config.toml
arch = "fnet"
dataset = "capsule endoscopy frames (Kvasir-Capsule)"
train_examples = 42238
crop_scale_min = 0.5
targets = ["finding"]
num_classes = 11
norm = "layernorm"
moe_every = 1
experts_per_token = 2
width = 160
positions = "sincos"
optimizer = "muon"
muon_scale = "original"
lr = 0.017
orthogonalizer = "newton_schulz_5"
Rows from block 3 of a small image classifier, named by matrix and row number. Rows with one number within an expert belong to one neuron, the router's apart. Each number is 128 + 24 x the weight over its row's rms, rounded and kept within 0 to 255. All counts start at 0. Numbers have three digits each.
Before each expert's rows are labels from the 100 images, of 14976, where the router gives the expert most weight on average: "top examples" is what is common among them. Only what is clearly more common there than usual is listed. The data: capsule endoscopy frames (Kvasir-Capsule). In brackets: how many of the 100, against the usual share in percent.
# router: router (model.blocks.3.mlp.router.weight, 8x160, trained with AdamW), inputs 0-39
# up: expert up (model.blocks.3.mlp.up, 8x160x160), inputs 0-39
# down: expert down (model.blocks.3.mlp.down, 8x160x160, transposed), outputs 0-39

# expert 1
top examples: finding: reduced mucosal view (38 vs 6.2)
router.1:117128173129109124166085146096144109097113085142152125114112114103093126103104130093110128132105127124101148123116098115
up.0:141128128087128101075128128128128145128115128128153128128128194086171128128075128128140081116128135104128156128128128128
down.0:154138165128128128148111128181081149182128128094128128074102091128153187128105128128101094155128128107128202080128104085
up.1:128120128128128128079128096133128128128128099128128128097138171128128128150088128128130145128128171201128128056128128128
down.1:176198106087117128068128113128128104128153107113197128128129128128147060129108185057128128147155146128138128106188128128
up.2:119128128128122128128098161152138153128128137128162128140107154128128191080077185128105128128128118128128088128128128116
down.2:128069128128128133128128146128128128128128115128122128151054174128128174139077132166076128082163142128170128128116162148
up.3:191128176128128128128128166116128128128145128128172128128128151098128128128128128213128128128128128187128128128128143128
down.3:184128106128128114128070122128128079128128128128100153108128150147128093149099161124124128121128128128128174178187128179
up.4:128101128066165095128134161128123128128195105128128108128159128157128126128128102128128128168128128128128128079140099123
down.4:098110153101128082116130118128075128128128128128158089160150144128056128156128121128208149095128146098128128128059105134
up.5:128135115128128128128128078172091142118054128177118182128129128139096128083128146167084128128128128145150152101128129136
down.5:102128097122178128128131128128090128128111128113096128150124128128128128128128156109128128186105128156128064128116128157
up.6:128153128134139157122128174075126128151163128134128128088134107118128128150181077138128128128128128087128137128128092128
down.6:128128128136123128128128157157128128104128080054074128108104067128159128132128128166128128128099120083128141128167118128
up.7:128175163128142128128128107128128147110128158128128128128128139172101128158128128128128128081128131071163097128128088128
down.7:128157128128128156128094128127128128128136066180128128128128128108160128128128128128123128104118170128128176128125101128
up.8:098128155139164128160139128099128128128103128154104128128167128128152128117128098146128128128070146105128129164128128089
down.8:128147128128166128128128128169149128109128128120174079162111128167128150128128128085135112128147132185086109128081151070
up.9:122160128164147128160128128128128163176162128128127128153162109154114128170128160169128128128219090128128128128128128128
down.9:128158128128128128128117154128128067128128128128071128114129128162090149128094128197170128128103128144128128116128128169
up.10:185121109156170128128075128128139108128109128128128105128128063110128128156128128064121130103128152091154134145128128162
down.10:079118128153092128128128102166156128128128128180099128152175128128108128128186128133087159128128153111128128128128128160
up.11:128177142128128141165179165128128128128128202128128087128156128088128128128128154128141172128108070128128145163180164128
down.11:104140138128128128128128131101128066079182128128093112128128128131128128128128128128128057128128128128162151128155143164

# expert 0
top examples: finding: ileocecal valve (27 vs 8.8)
router.0:112122084167108139135148116134126128124075113157094091129129127078139078128100140109121138138126138129105140089086104130
up.0:128128128128128128128128107166128128128128078160091128061096083096128122128128128131134128074140128180128128128106170078
down.0:128144128128128134128158128164092084128128148132114189135184163128114160182095130128128128199113120128119122094134137136
up.1:171128128128128128128090081128128128128128128139152153128128182128128077133128152128128128142155128128128128114153128128
down.1:128128128128128160128164128094056128128125128128132111128128114128128128091128128180128128119088128101213131128128128128
up.2:159128109080128128128131128128095128128128128155181116128117087128128145171153128137128147102128154128128098128128119111
down.2:159128128088133085168128128128177128128128151113128128184128111103128162128128128173128128125128128128128119163128128128
up.3:128128151128129128128167154154128143128171168128206109158119166128128128195088085128128123104128093128128173128128092159
down.3:128120131214164128128128137100128092128088128131128133128112128128128128128115120117120126148166141128128171128128128128
up.4:107182088097128128128128126128072128108128078160128128128167128128166128128128128128128149128128128165128075138128165128
down.4:088128106155147076128128122128128128091128128128145154141128128111128128128075169128128128148124081128128128159167168083
up.5:128128128128128128128128153093128104128128128085204176125140128090128128126128133154155128128128128128128128079128111116
down.5:128143128128088109128128144093145133118128128093128128102143116128128161170128128148101119128147153128128128170079128128
up.6:128128128165128128128128128128128099128128128149128128107128104111155128128165099128166128115113153118128128207128128091
down.6:144110157095128155128128128128183149128122128100134128092126146177182128113128134175139113128128128128128128128109119190
up.7:159154128116140128096128128128096128128128128128144128041135097156128093185152128123128128128128150077161052128128128128
down.7:102161137128128128065128128154129126151128128128065048147100128128128128065128135085128137091144128128128180140128118128
up.8:225128123086128139139137128128139126071128128128128128121128128206128128128164140137128070128099128174097128128128182128
down.8:128158128128128111123066083128069128090128127128128077128179178128128128079153128128128175137102128112128143128128128128
up.9:109128164128128128113063128097128128118128128078090128156128128098173137128128069186157021128128177128128163159156148138
down.9:118077160139207128128136097128128128128128128128128069128128128128128128128138128103128134128128128128128128128187135128
up.10:128121116093168131139128128128156143128123128128085128099128128128128127166151097128128128128128128110143165128102080128
down.10:089128128137159128084138128149117128128128128128128128076128128128128087128125189128144110128160128108115120170167128130
up.11:128128128128163131128163128128092128128169128128128128128128128128128110128128128092128143128128118141128128189182166128
down.11:128128088128094149128128128128061153156111128136128128128182135112128128112128153131095128154128128080128194128136128160

# expert 2
top examples: finding: reduced mucosal view (69 vs 6.2)
router.2:109144110085100093139161158152140125155137129153150095120094152096120106113098145138140154138138098103121120087101114126
up.0:075159115093118128128128173123128141128153128170156128128112128128128158154139128128128128159116152110155128128174119095
down.0:128128128136074113128184128213081128128128128110178099109128112128117118128156157128189162091128112111147120128128098100
up.1:128128128086128081074128112128128128062127092160102128128128128129128109172097128128118091143227155128102128194128132128
down.1:128128128179128128128128065128128128128103120128128098105161062124128128144128128124128184128149128128128172128128128126
up.2:128128128128136128128128147180128128087128128091162123128128128177166128168128160128128075107126128075181128128128128128
down.2:128128128128128128166128128135096128128128128128128128128128128128110136128128114128128128128128113128178127128156128107
up.3:128179091098128092147088128150128146174148147128100128100128134149128149128128097128158088128128089128180128128128128128
down.3:107119069113116128140128178092163128128128128128128162133103143186152128128128128093105128128128098145181090112080128128
up.4:070153081087128124128154148108136128128128091090091128128128144149178105173104144180128156128126128128157128128128100082
down.4:126105128128121164168128091128169098128111126128162174178128174128128128128125128128187138146115112128128148128128148128
up.5:128090140093128155151166124111156128128128128134128167125161113156092128105126128128148123128128176128128177128207172128
down.5:122128125128103088155128132096128117128060128090143128173106111120128128128169088154111091128184128128121128088134128148
up.6:120100068113128091093154099128128133159128181125128137156128128074168157128152128158128165128095146153128126128128151128
down.6:140110128128105128128128128131128097071129155128065068128077128128177128128120111155128128128138175128134067128128128128
up.7:100128128103166137128128079126128144128128128111128128093128128128128128128128068128128084158140128128128128155160128128
down.7:128128165128121128129128115128128074128128159128083128128128128170128066106128121128122065128128128128155147088068128114
up.8:128128128117090118153128128191128087098128138152187128158128128189128128128128112053147097128128127128099128128151128171
down.8:132113209093128128128109096063109128128128128189085128128128128039128128128128111128118128128089160128128128117128128118
up.9:128074128128147147128170129128128127128128172110128128120176125128128127217128140105105157142133102128156171128090084128
down.9:140109123128148194128137172074128128114102112128137128128128128128128128125176128128128134128128124128128195154128159128
up.10:128128152128128128079128104166115053128128135128128137192122184151128080128128128128119128171062128094128166185128143154
down.10:202128128128114128070076099074115108128128146163114128128165128128128131102128128143140128128099128128132128125143111161
up.11:128163128128146128086110122135128128098128128118128142113160128110172077128169128128128128128120151128128128126128091099
down.11:128128094172125135104066094128128124128115036143174128128128094127117128128173128168128106123137113128128128128167121128

# expert 4
top examples: finding: ileocecal valve (74 vs 8.8)
router.4:096110086121116118120153133143125178119128145141115129132117151094132109116111121114108136107131091123100132114068108101
up.0:140094128128128128128140105128128141157107149128128128092128128142128070193128122135128156128128163128128128140128128128
down.0:097170131128128128097128128148146128112128163128166159128155128128122167183074128128132128128172110128128155169140128128
up.1:128128142139168076119128164119128063128128128164128128146183169128128128128124157128128128168136128128128128093113079088
down.1:128102146128106128128135128128160132116128180128128071102128128128087128093145164128135059128128128128128128128161128128
up.2:099128095132167128101128128128128134128128152115128163128128108128176128166093128128128128128088086128182094128100128128
down.2:128047148128123105128128128102128128128128128119128128128187168128149179131128174128128128119142128142128128128119128111
up.3:128128128076128146128128184079128128128142168125128118128150128128128164167075128081071128128128085128128128197128128128
down.3:157143128136157128128123168128128144086183128128114182142128121128143167128194121098122150128128128128128124128128128128
up.4:128095128128128128128116093122106128128128128107170128113188128128165128128128150128128128205203161108128128128128117167
down.4:123128128128128128091128128128128145068128128071128076128128184128128137128128145128145128128095110128128128128153128141
up.5:128128127191158128080128128153146128128148139128128101114103128128154110078128128128128128128128128128145126128134082128
down.5:128105163128161100184128128165128141128128128128128122128128128131096102128125113128128113128128128182116128128088128198
up.6:099128171098128128171116128088178128128128137128128128128128144110101128128128128095120128128199097128128128160128174094
down.6:128128128088128128128141162184104128113124128080128109128128128128158113128128128128177117122128094128128128106128128165
up.7:183146128151128128107128128128128128103128128142163128100140138089146128128128128128085188128128128128088088093128128195
down.7:128128187181128132105100102128128101128128102132128128128128128147183124128175128128128128160128182128128100128144128167
up.8:128128128095143128138136172128128128158142128093122128118108149076128128085128128128128080079128187128144128048128113142
down.8:101128128082128128144157128128128128128128128080128128091128177144111106164128128128128180128128134128086090173061161183
up.9:077092140128139128120128128156135128128106162128128200128128128128128184196089059128128128153128128155165128075128128068
down.9:128128114141128128109091141177128128128186078167092128196128175128128115099128128128083128158133102162099153157131128153
up.10:151128109128129099179113115113128157128173064106083128139128175094128093128128116121128128134097125160117094128168128128
down.10:128128128097128110158128156128149102095105113128128128167128109128149128084128146128138125128103128139128128128128128128
up.11:128128128060128154128095128128159193128055128128128128128128181097128154171128101128131150214128125128128128152139068128
down.11:128082062090128128128138128148128128143082128128140128148128097128146178128110128142128116128128128099098095106128101073

# expert 5
top examples: finding: ileocecal valve (60 vs 8.8); finding: blood fresh (26 vs 0.9)
router.5:122107087120121169178158141115169122182100127119120115186112089131107117083093146129072128115102102127111124107095146154
up.0:128069128126164128128128180128128128128128128128051128083137128128128109128063163168128109128103153119128128128128128128
down.0:100186195128128128073078130156089128105108145092128128128128119128173128128088128140126128128119128128116128110128110181
up.1:151100157128167095128128128153128145128083146128128158072128098128128128109128128128128149128102074128156128128099152128
down.1:128128153143140182128128128128084128128128173091128170128142128147128128128079137128181135128128128169176128099087128093
up.2:128128128076145085128100128128136130128128128108090128128160128135167103128128162182128128128123145128193137091104128128
down.2:128128129148155128128128091166128128128128115128128128128123128128141128079166197128128173185142060128099128128072128161
up.3:136134178083085128128128128128128128128201097175128148128108128177128128104128128147128128128169128162128128093128128128
down.3:125128158119128184180088128128149128128152128117173096168128138147104159140128107128128079128095128128128128137128167128
up.4:128134128128075128159128128128128133128128128133128108128128086128128121128193128128128153128128171128128128128170128128
down.4:154067128128128111128128128123128128128128128128128128128128053128173128062128128128128128128128128128128046167128135128
up.5:178140178142174167123128128089092149128128097128128128143128088128128128128128072128167123098095128060128128131128096128
down.5:158128153128128128205181153158152145128108128128128128151133089128128114128128116145090128148103128128128128177128113139
up.6:188145128128128128126125128120113128128128128190128163128128128145186128128168123128128128083128134128128115128128169114
down.6:128128128128136128128168172064139087128128101128109151128128128128128163117129128096128089155079128128164128128128157128
up.7:112128173098119128128150121128128128115113120073128172128152128128128148163128128189099126128154128120134094128128128128
down.7:105128112142128167128095129093128128083100084125116128127121147154128070148109119128155128155128197120158126128128128103
up.8:185128142117123128128128128169128161164128124128132128062128128128128128128128090128077109080147128128128128128128172144
down.8:163128145069111120128171090128060141128128128136128128128128128082128128113128125128158128128141128128116089144128128128
up.9:128145128128138128128109076099158167088143094128128141143129128128128124138140114153094106152081128128169126128165098090
down.9:128109115176128110128166114128164119159136128128081144128128128128128128100128128128128128149128103128128100128148087128
up.10:148128092082128114120132110140134128102128128128120128128194128127128101185152199180176171107187128095198124128113156114
down.10:057182128126136128102156167128128059149128149110159128128154128128128128128128128163073065128096090157128173155128128128
up.11:162128189155128128113168128128079128159113149128124128128128176128076128066150104168111128170107128139128111128128155128
down.11:128128166122128128128122161171128126128120128083128128128128128115128111093128128128128126069100128128128162128109165073