A small image classifier, trained from scratch.
Data: trained on capsule endoscopy frames (Kvasir-Capsule), 42238 training examples, 31.5 epochs.
Rows from expert 0 of block 3, named by matrix and row number. Rows with one number belong to one neuron. Each number is 50 + 12 x the weight over its row's rms, rounded and kept within 0 to 99. All counts start at 0. After the name is the row's rms in percent of the matrix's.
# up: expert up (model.blocks.3.mlp.up, 8x160x160), inputs 40-79
# down: expert down (model.blocks.3.mlp.down, 8x160x160, transposed), outputs 40-79
up.4 095:55 50 34 50 26 50 42 54 50 33 50 50 44 50 50 50 31 50 50 57 42 59 26 50 50 26 67 50 28 45 60 50 39 50 46 24 50 50 50 50
up.5 076:20 50 53 50 86 40 51 50 45 50 50 28 50 50 50 50 50 50 50 37 50 50 50 50 48 50 50 39 50 43 50 50 33 50 50 69 31 50 68 50
up.6 078:50 31 56 74 41 65 50 50 83 43 50 56 71 50 50 71 40 54 50 50 50 59 24 40 48 50 50 50 55 32 50 50 50 50 50 40 50 34 50 36
up.7 083:50 59 50 50 50 50 50 69 50 61 50 50 47 50 43 50 73 50 41 50 50 50 45 54 72 50 44 58 72 50 55 50 50 62 50 30 68 24 50 91
up.8 083:50 44 34 70 73 50 74 50 50 50 48 50 39 50 50 62 42 50 72 50 40 32 79 84 50 50 22 50 50 63 50 50 50 50 23 50 50 50 50 56
up.9 084:50 50 44 50 65 50 50 50 50 50 75 50 27 70 50 50 37 50 43 48 50 50 50 36 50 50 46 71 69 60 50 50 50 38 63 50 50 50 62 50
up.10 123:54 50 10 67 50 50 51 53 50 54 77 25 65 68 43 60 50 42 33 53 72 50 52 25 30 78 50 67 68 87 16 50 50 36 50 50 50 50 74 64
up.11 082:50 68 58 49 50 64 50 00 72 68 61 50 50 50 39 53 43 31 77 50 50 50 50 50 24 50 43 50 50 50 50 50 37 61 50 50 50 10 50 33
up.12 097:50 45 50 50 50 44 63 50 50 71 50 69 50 50 78 50 50 91 27 24 50 50 30 50 50 50 50 50 50 50 64 50 50 50 50 26 50 52 58 50
up.13 089:50 50 50 50 44 50 63 50 49 50 50 50 49 50 78 45 35 31 50 21 50 50 20 43 57 76 78 50 68 50 24 41 50 50 35 68 50 50 50 50
up.14 134:26 41 84 50 31 38 67 50 50 26 50 53 30 50 50 50 50 54 50 37 68 26 50 50 50 29 43 50 79 63 50 36 50 60 42 60 50 50 44 29
up.15 080:50 50 24 50 50 50 37 50 59 50 77 50 50 50 50 30 67 50 50 50 50 50 50 50 50 83 21 31 50 10 50 50 57 59 50 50 78 22 45 78
up.16 107:62 59 59 50 34 50 50 50 50 82 50 22 50 65 50 41 50 50 40 29 47 50 37 38 29 20 50 50 50 50 50 61 50 50 57 72 46 30 50 50
up.17 079:50 56 46 57 58 50 70 50 26 68 50 26 41 50 50 50 50 50 61 38 50 13 50 50 69 71 50 50 50 50 50 53 50 52 50 59 31 50 50 50
up.18 103:50 50 74 58 29 39 50 50 50 50 57 50 63 56 25 50 64 30 50 50 50 50 56 64 28 71 56 44 50 50 50 50 50 37 26 50 50 63 50 32
up.19 127:50 46 50 50 05 33 50 50 47 70 50 50 40 60 57 43 50 49 50 50 50 50 28 63 50 67 50 50 50 57 50 50 50 50 50 72 50 36 50 71
up.20 084:50 50 65 75 61 17 41 50 50 50 49 63 50 44 50 69 50 40 62 50 50 67 50 50 50 38 50 50 50 59 50 50 29 50 37 50 50 50 34 50
up.21 116:73 50 54 65 50 50 50 50 60 62 50 70 61 63 50 66 41 35 62 68 50 50 61 50 50 50 16 47 33 40 50 34 50 50 36 82 50 54 50 27
up.22 127:37 34 39 63 64 55 50 50 42 61 50 59 50 50 50 33 50 51 50 44 50 42 50 75 50 50 74 42 77 50 50 41 50 16 50 51 44 50 38 50
up.23 097:22 66 50 50 60 50 46 65 50 50 65 50 50 72 50 68 75 50 44 50 57 50 50 50 50 50 53 41 42 50 35 50 19 50 30 48 31 50 22 50
up.24 106:50 50 47 45 33 82 50 32 50 50 39 64 80 59 50 56 30 33 38 50 50 57 69 50 80 49 50 46 50 61 50 41 50 34 50 50 50 20 50 77
up.25 113:72 23 79 72 21 50 50 50 38 50 72 32 36 32 50 50 50 50 27 40 44 50 44 50 62 44 50 50 53 50 45 50 48 55 73 50 50 56 51 44
up.26 097:73 60 50 67 50 54 72 68 50 68 28 50 45 75 50 50 61 51 45 23 50 50 50 62 33 50 69 63 50 50 73 50 33 37 50 68 50 36 50 50
up.27 091:54 50 50 22 37 29 50 50 50 50 50 50 65 73 50 50 50 39 38 50 50 60 50 73 38 50 69 50 50 50 50 50 31 50 50 50 37 43 25 57
up.28 102:50 50 50 23 43 50 50 45 50 39 58 65 62 32 50 50 50 50 50 71 50 34 50 57 50 50 52 50 37 78 50 20 76 14 41 24 43 50 68 50
up.29 091:50 50 50 50 50 50 58 32 50 33 54 54 76 50 50 50 50 50 03 50 61 62 50 31 50 47 43 35 35 50 41 50 40 50 50 50 57 50 50 50
up.30 103:50 43 50 50 54 50 96 57 50 53 50 50 50 66 50 50 26 48 52 55 68 50 50 50 33 42 50 54 50 38 50 39 21 72 41 53 30 46 49 39
up.31 087:50 50 50 50 50 23 50 34 50 50 29 54 50 50 45 50 41 41 50 41 50 81 55 39 50 45 50 44 50 41 50 27 50 50 50 39 50 50 75 35
up.32 111:50 50 43 50 66 54 50 48 50 25 76 49 50 69 50 50 50 22 40 48 89 68 50 50 50 50 50 17 50 42 50 67 61 44 50 71 50 50 50 83
up.33 104:50 42 50 52 50 69 50 50 65 50 62 33 50 51 50 61 50 38 50 50 22 66 50 50 72 42 50 66 27 50 24 73 47 60 50 50 50 50 50 50
up.34 100:48 50 50 67 58 34 50 50 61 64 50 61 50 50 50 51 50 50 50 54 50 57 50 69 50 50 44 32 34 67 30 60 31 49 32 69 50 81 50 50
up.35 103:50 17 44 50 50 50 50 70 60 41 58 36 50 17 51 50 50 34 50 50 68 77 50 68 68 50 50 50 50 69 50 50 50 39 55 36 58 50 50 50
up.36 120:32 50 29 66 50 38 50 64 50 50 40 50 59 64 67 51 50 28 50 50 60 50 50 50 30 69 66 74 50 50 50 37 48 20 68 63 50 31 55 50
up.37 104:50 61 50 45 57 50 59 50 64 60 50 50 50 50 50 63 61 50 50 50 66 34 50 50 68 50 52 81 50 53 44 37 50 27 51 50 43 50 50 50
up.38 098:59 50 50 50 50 40 50 50 50 50 64 62 50 52 50 50 50 64 29 18 40 50 59 50 41 50 22 50 57 50 24 50 22 50 50 50 50 50 50 50
up.39 107:58 50 50 50 50 50 50 59 50 52 50 84 84 47 50 69 50 50 50 50 67 50 50 46 16 38 34 65 50 50 77 50 26 50 44 59 50 50 26 37
up.40 075:37 59 48 50 50 50 66 74 56 51 50 44 50 68 50 35 50 50 21 50 88 50 50 50 50 34 50 50 50 50 50 73 31 73 50 39 40 31 50 50
up.41 075:50 50 50 50 65 55 50 70 50 50 50 56 91 64 50 50 41 70 50 54 69 43 50 67 50 67 50 50 21 50 36 67 50 50 50 19 50 50 50 50
down.4 100:50 62 44 34 50 50 18 56 50 50 38 50 51 50 44 60 50 32 50 50 27 25 59 55 50 71 41 50 50 36 50 42 50 50 50 50 24 50 50 50
down.5 105:50 67 69 50 62 50 50 70 50 50 77 50 35 36 40 24 72 50 50 12 66 50 50 69 60 50 50 50 34 50 84 18 50 44 36 57 65 50 28 50
down.6 083:50 50 50 66 50 56 50 60 50 41 50 50 50 50 50 50 50 44 38 50 22 30 50 50 50 50 50 50 50 68 50 24 69 50 50 50 50 43 50 50
down.7 087:41 80 50 73 50 57 50 50 29 50 74 50 50 50 50 56 50 50 50 61 50 50 43 42 50 50 50 50 09 35 51 50 35 32 50 40 66 50 50 50
down.8 090:66 50 54 54 48 45 50 50 50 78 66 50 50 50 84 50 50 50 50 47 71 66 50 36 64 56 50 50 50 78 50 50 50 55 50 65 12 50 22 50
down.9 093:50 50 38 50 60 50 50 50 63 62 46 50 64 50 50 36 35 50 32 50 50 50 52 64 58 66 50 50 50 63 66 50 50 54 50 28 19 50 52 50
down.10 113:35 35 19 45 50 76 47 28 52 37 24 60 63 50 17 50 50 50 40 50 50 60 50 42 39 59 50 50 43 65 72 25 50 31 47 45 56 50 50 51
down.11 094:28 50 50 40 50 50 50 50 50 36 36 50 74 50 24 65 55 77 37 50 50 50 50 50 45 44 59 50 50 73 50 44 50 55 20 20 62 50 37 61
down.12 101:66 50 40 50 52 50 50 50 50 50 50 50 57 47 50 43 63 50 36 50 32 28 50 55 50 50 16 64 50 50 26 85 67 59 50 50 47 43 50 50
down.13 105:27 68 40 50 50 50 66 73 50 75 30 43 40 50 37 50 53 46 31 52 30 50 50 38 40 50 50 50 49 50 50 58 40 42 50 50 78 50 42 73
down.14 114:50 50 50 50 50 34 53 38 50 50 38 69 37 40 42 70 50 49 13 50 50 56 50 37 76 50 50 53 30 87 68 50 50 63 50 52 50 50 50 50
down.15 087:53 50 50 74 47 50 42 50 39 41 46 36 50 45 50 50 79 65 50 50 50 50 50 50 38 50 46 42 39 50 50 05 50 58 50 50 47 50 50 50
down.16 101:57 50 50 50 50 50 13 50 35 75 58 56 50 50 39 50 24 50 50 34 50 34 50 35 50 64 66 50 50 50 50 62 50 50 69 70 50 44 50 62
down.17 084:50 50 62 50 50 50 63 50 50 50 34 22 50 17 60 50 50 50 50 50 50 74 50 25 50 50 50 50 50 50 68 50 50 42 50 50 45 44 23 68
down.18 101:50 43 60 35 50 50 63 65 52 31 50 50 50 28 50 50 50 50 20 50 34 50 58 50 50 44 50 64 50 63 50 75 44 50 35 27 46 50 50 50
down.19 113:29 50 11 50 68 50 40 50 50 71 59 50 61 50 50 31 37 58 74 50 50 50 50 50 50 53 76 50 55 50 50 50 50 53 60 50 53 59 50 27
down.20 096:60 50 50 38 24 71 50 42 50 50 50 16 50 38 50 50 50 50 48 50 50 50 71 50 50 35 51 40 63 75 63 27 50 32 50 50 21 31 50 50
down.21 094:30 55 47 40 50 41 50 50 50 63 32 64 77 38 50 50 27 72 50 50 50 50 50 19 50 06 50 35 50 62 68 50 50 50 40 50 42 37 46 47
down.22 113:50 24 37 50 50 43 50 50 50 50 65 74 29 65 50 42 50 50 27 63 69 50 61 50 50 50 19 32 50 50 35 35 29 50 50 59 62 60 50 50
down.23 112:62 76 59 58 30 31 50 63 50 50 23 41 50 50 50 22 50 50 64 50 45 50 39 65 50 43 50 64 50 50 50 48 50 28 46 41 50 50 65 50
down.24 105:63 64 50 34 60 50 39 71 54 84 74 66 30 50 50 48 50 50 50 50 49 50 50 50 77 64 63 50 52 63 50 32 50 50 50 50 50 50 66 60
down.25 113:50 33 65 79 50 13 50 50 50 29 50 72 14 79 28 57 30 50 67 41 70 50 23 34 61 50 38 68 85 50 62 76 50 50 26 50 50 50 50 50
down.26 106:66 27 66 50 88 55 50 30 31 50 34 53 50 50 77 50 50 52 22 50 58 44 50 62 50 61 50 50 58 59 32 50 50 50 33 25 27 50 66 50
down.27 098:50 76 47 50 50 50 50 43 50 50 50 50 33 38 50 50 50 50 50 50 66 50 74 50 48 50 50 73 53 50 50 50 50 50 74 26 50 50 64 50
down.28 088:33 28 24 37 40 50 42 50 50 50 50 50 31 45 21 50 61 50 50 39 50 50 70 50 64 50 76 32 33 55 50 57 40 50 50 50 50 50 50 50
down.29 091:22 50 10 50 17 64 30 50 37 58 50 64 59 50 50 50 50 99 50 35 35 34 50 50 50 50 34 41 64 50 50 50 50 50 61 50 50 50 50 33
down.30 109:45 50 57 55 50 50 50 50 50 54 48 66 23 79 41 62 32 38 50 32 50 29 50 31 50 50 63 50 50 56 37 69 50 40 21 58 68 55 50 50
down.31 105:73 61 74 50 35 64 54 21 39 50 50 39 50 41 50 50 50 50 50 57 37 44 19 39 68 57 50 54 77 50 29 36 50 50 70 60 50 65 50 63
down.32 086:50 18 48 11 37 50 50 50 47 57 50 07 60 55 50 50 50 50 50 50 61 50 52 56 50 67 50 50 51 50 62 50 69 47 50 50 50 43 50 50
down.33 111:50 50 51 23 58 49 50 79 56 41 42 62 67 50 50 50 50 73 47 50 50 31 50 37 36 50 50 50 50 33 43 26 46 50 62 37 50 50 50 50
down.34 090:50 50 50 24 50 51 50 65 50 44 50 50 50 69 50 65 46 44 50 50 41 50 58 67 50 48 50 54 50 50 50 50 29 50 50 69 50 50 46 50
down.35 115:50 50 50 57 50 50 50 38 67 50 28 50 50 50 58 48 79 44 50 50 50 66 50 73 50 45 49 21 50 50 45 50 50 51 50 50 61 50 72 77
down.36 106:37 50 36 50 59 50 50 39 53 50 50 50 95 21 47 50 49 50 50 50 44 50 50 32 50 50 50 61 60 50 50 50 50 66 50 59 32 36 52 65
down.37 103:64 37 50 71 46 50 50 22 50 50 50 50 50 50 50 50 50 50 50 36 50 59 15 50 50 53 50 50 50 43 50 50 65 50 50 50 53 50 50 56
down.38 113:46 39 50 50 50 63 72 57 37 50 53 61 37 31 36 42 50 50 69 50 50 61 57 60 39 50 50 34 50 81 50 34 61 64 50 60 71 50 60 50
down.39 108:50 50 50 74 53 50 50 69 50 50 50 35 33 40 50 50 53 31 50 50 50 50 50 50 50 62 59 50 58 61 50 31 35 50 29 78 50 50 50 48
down.40 100:19 50 27 50 71 50 71 73 79 50 50 50 79 50 50 38 50 50 50 74 50 50 50 65 50 50 60 50 50 60 31 50 38 50 35 17 50 50 50 50
down.41 113:36 50 38 50 50 70 50 79 50 50 50 50 20 50 33 45 76 35 50 32 55 50 53 77 22 50 56 51 50 50 61 50 50 50 81 74 60 50 34 73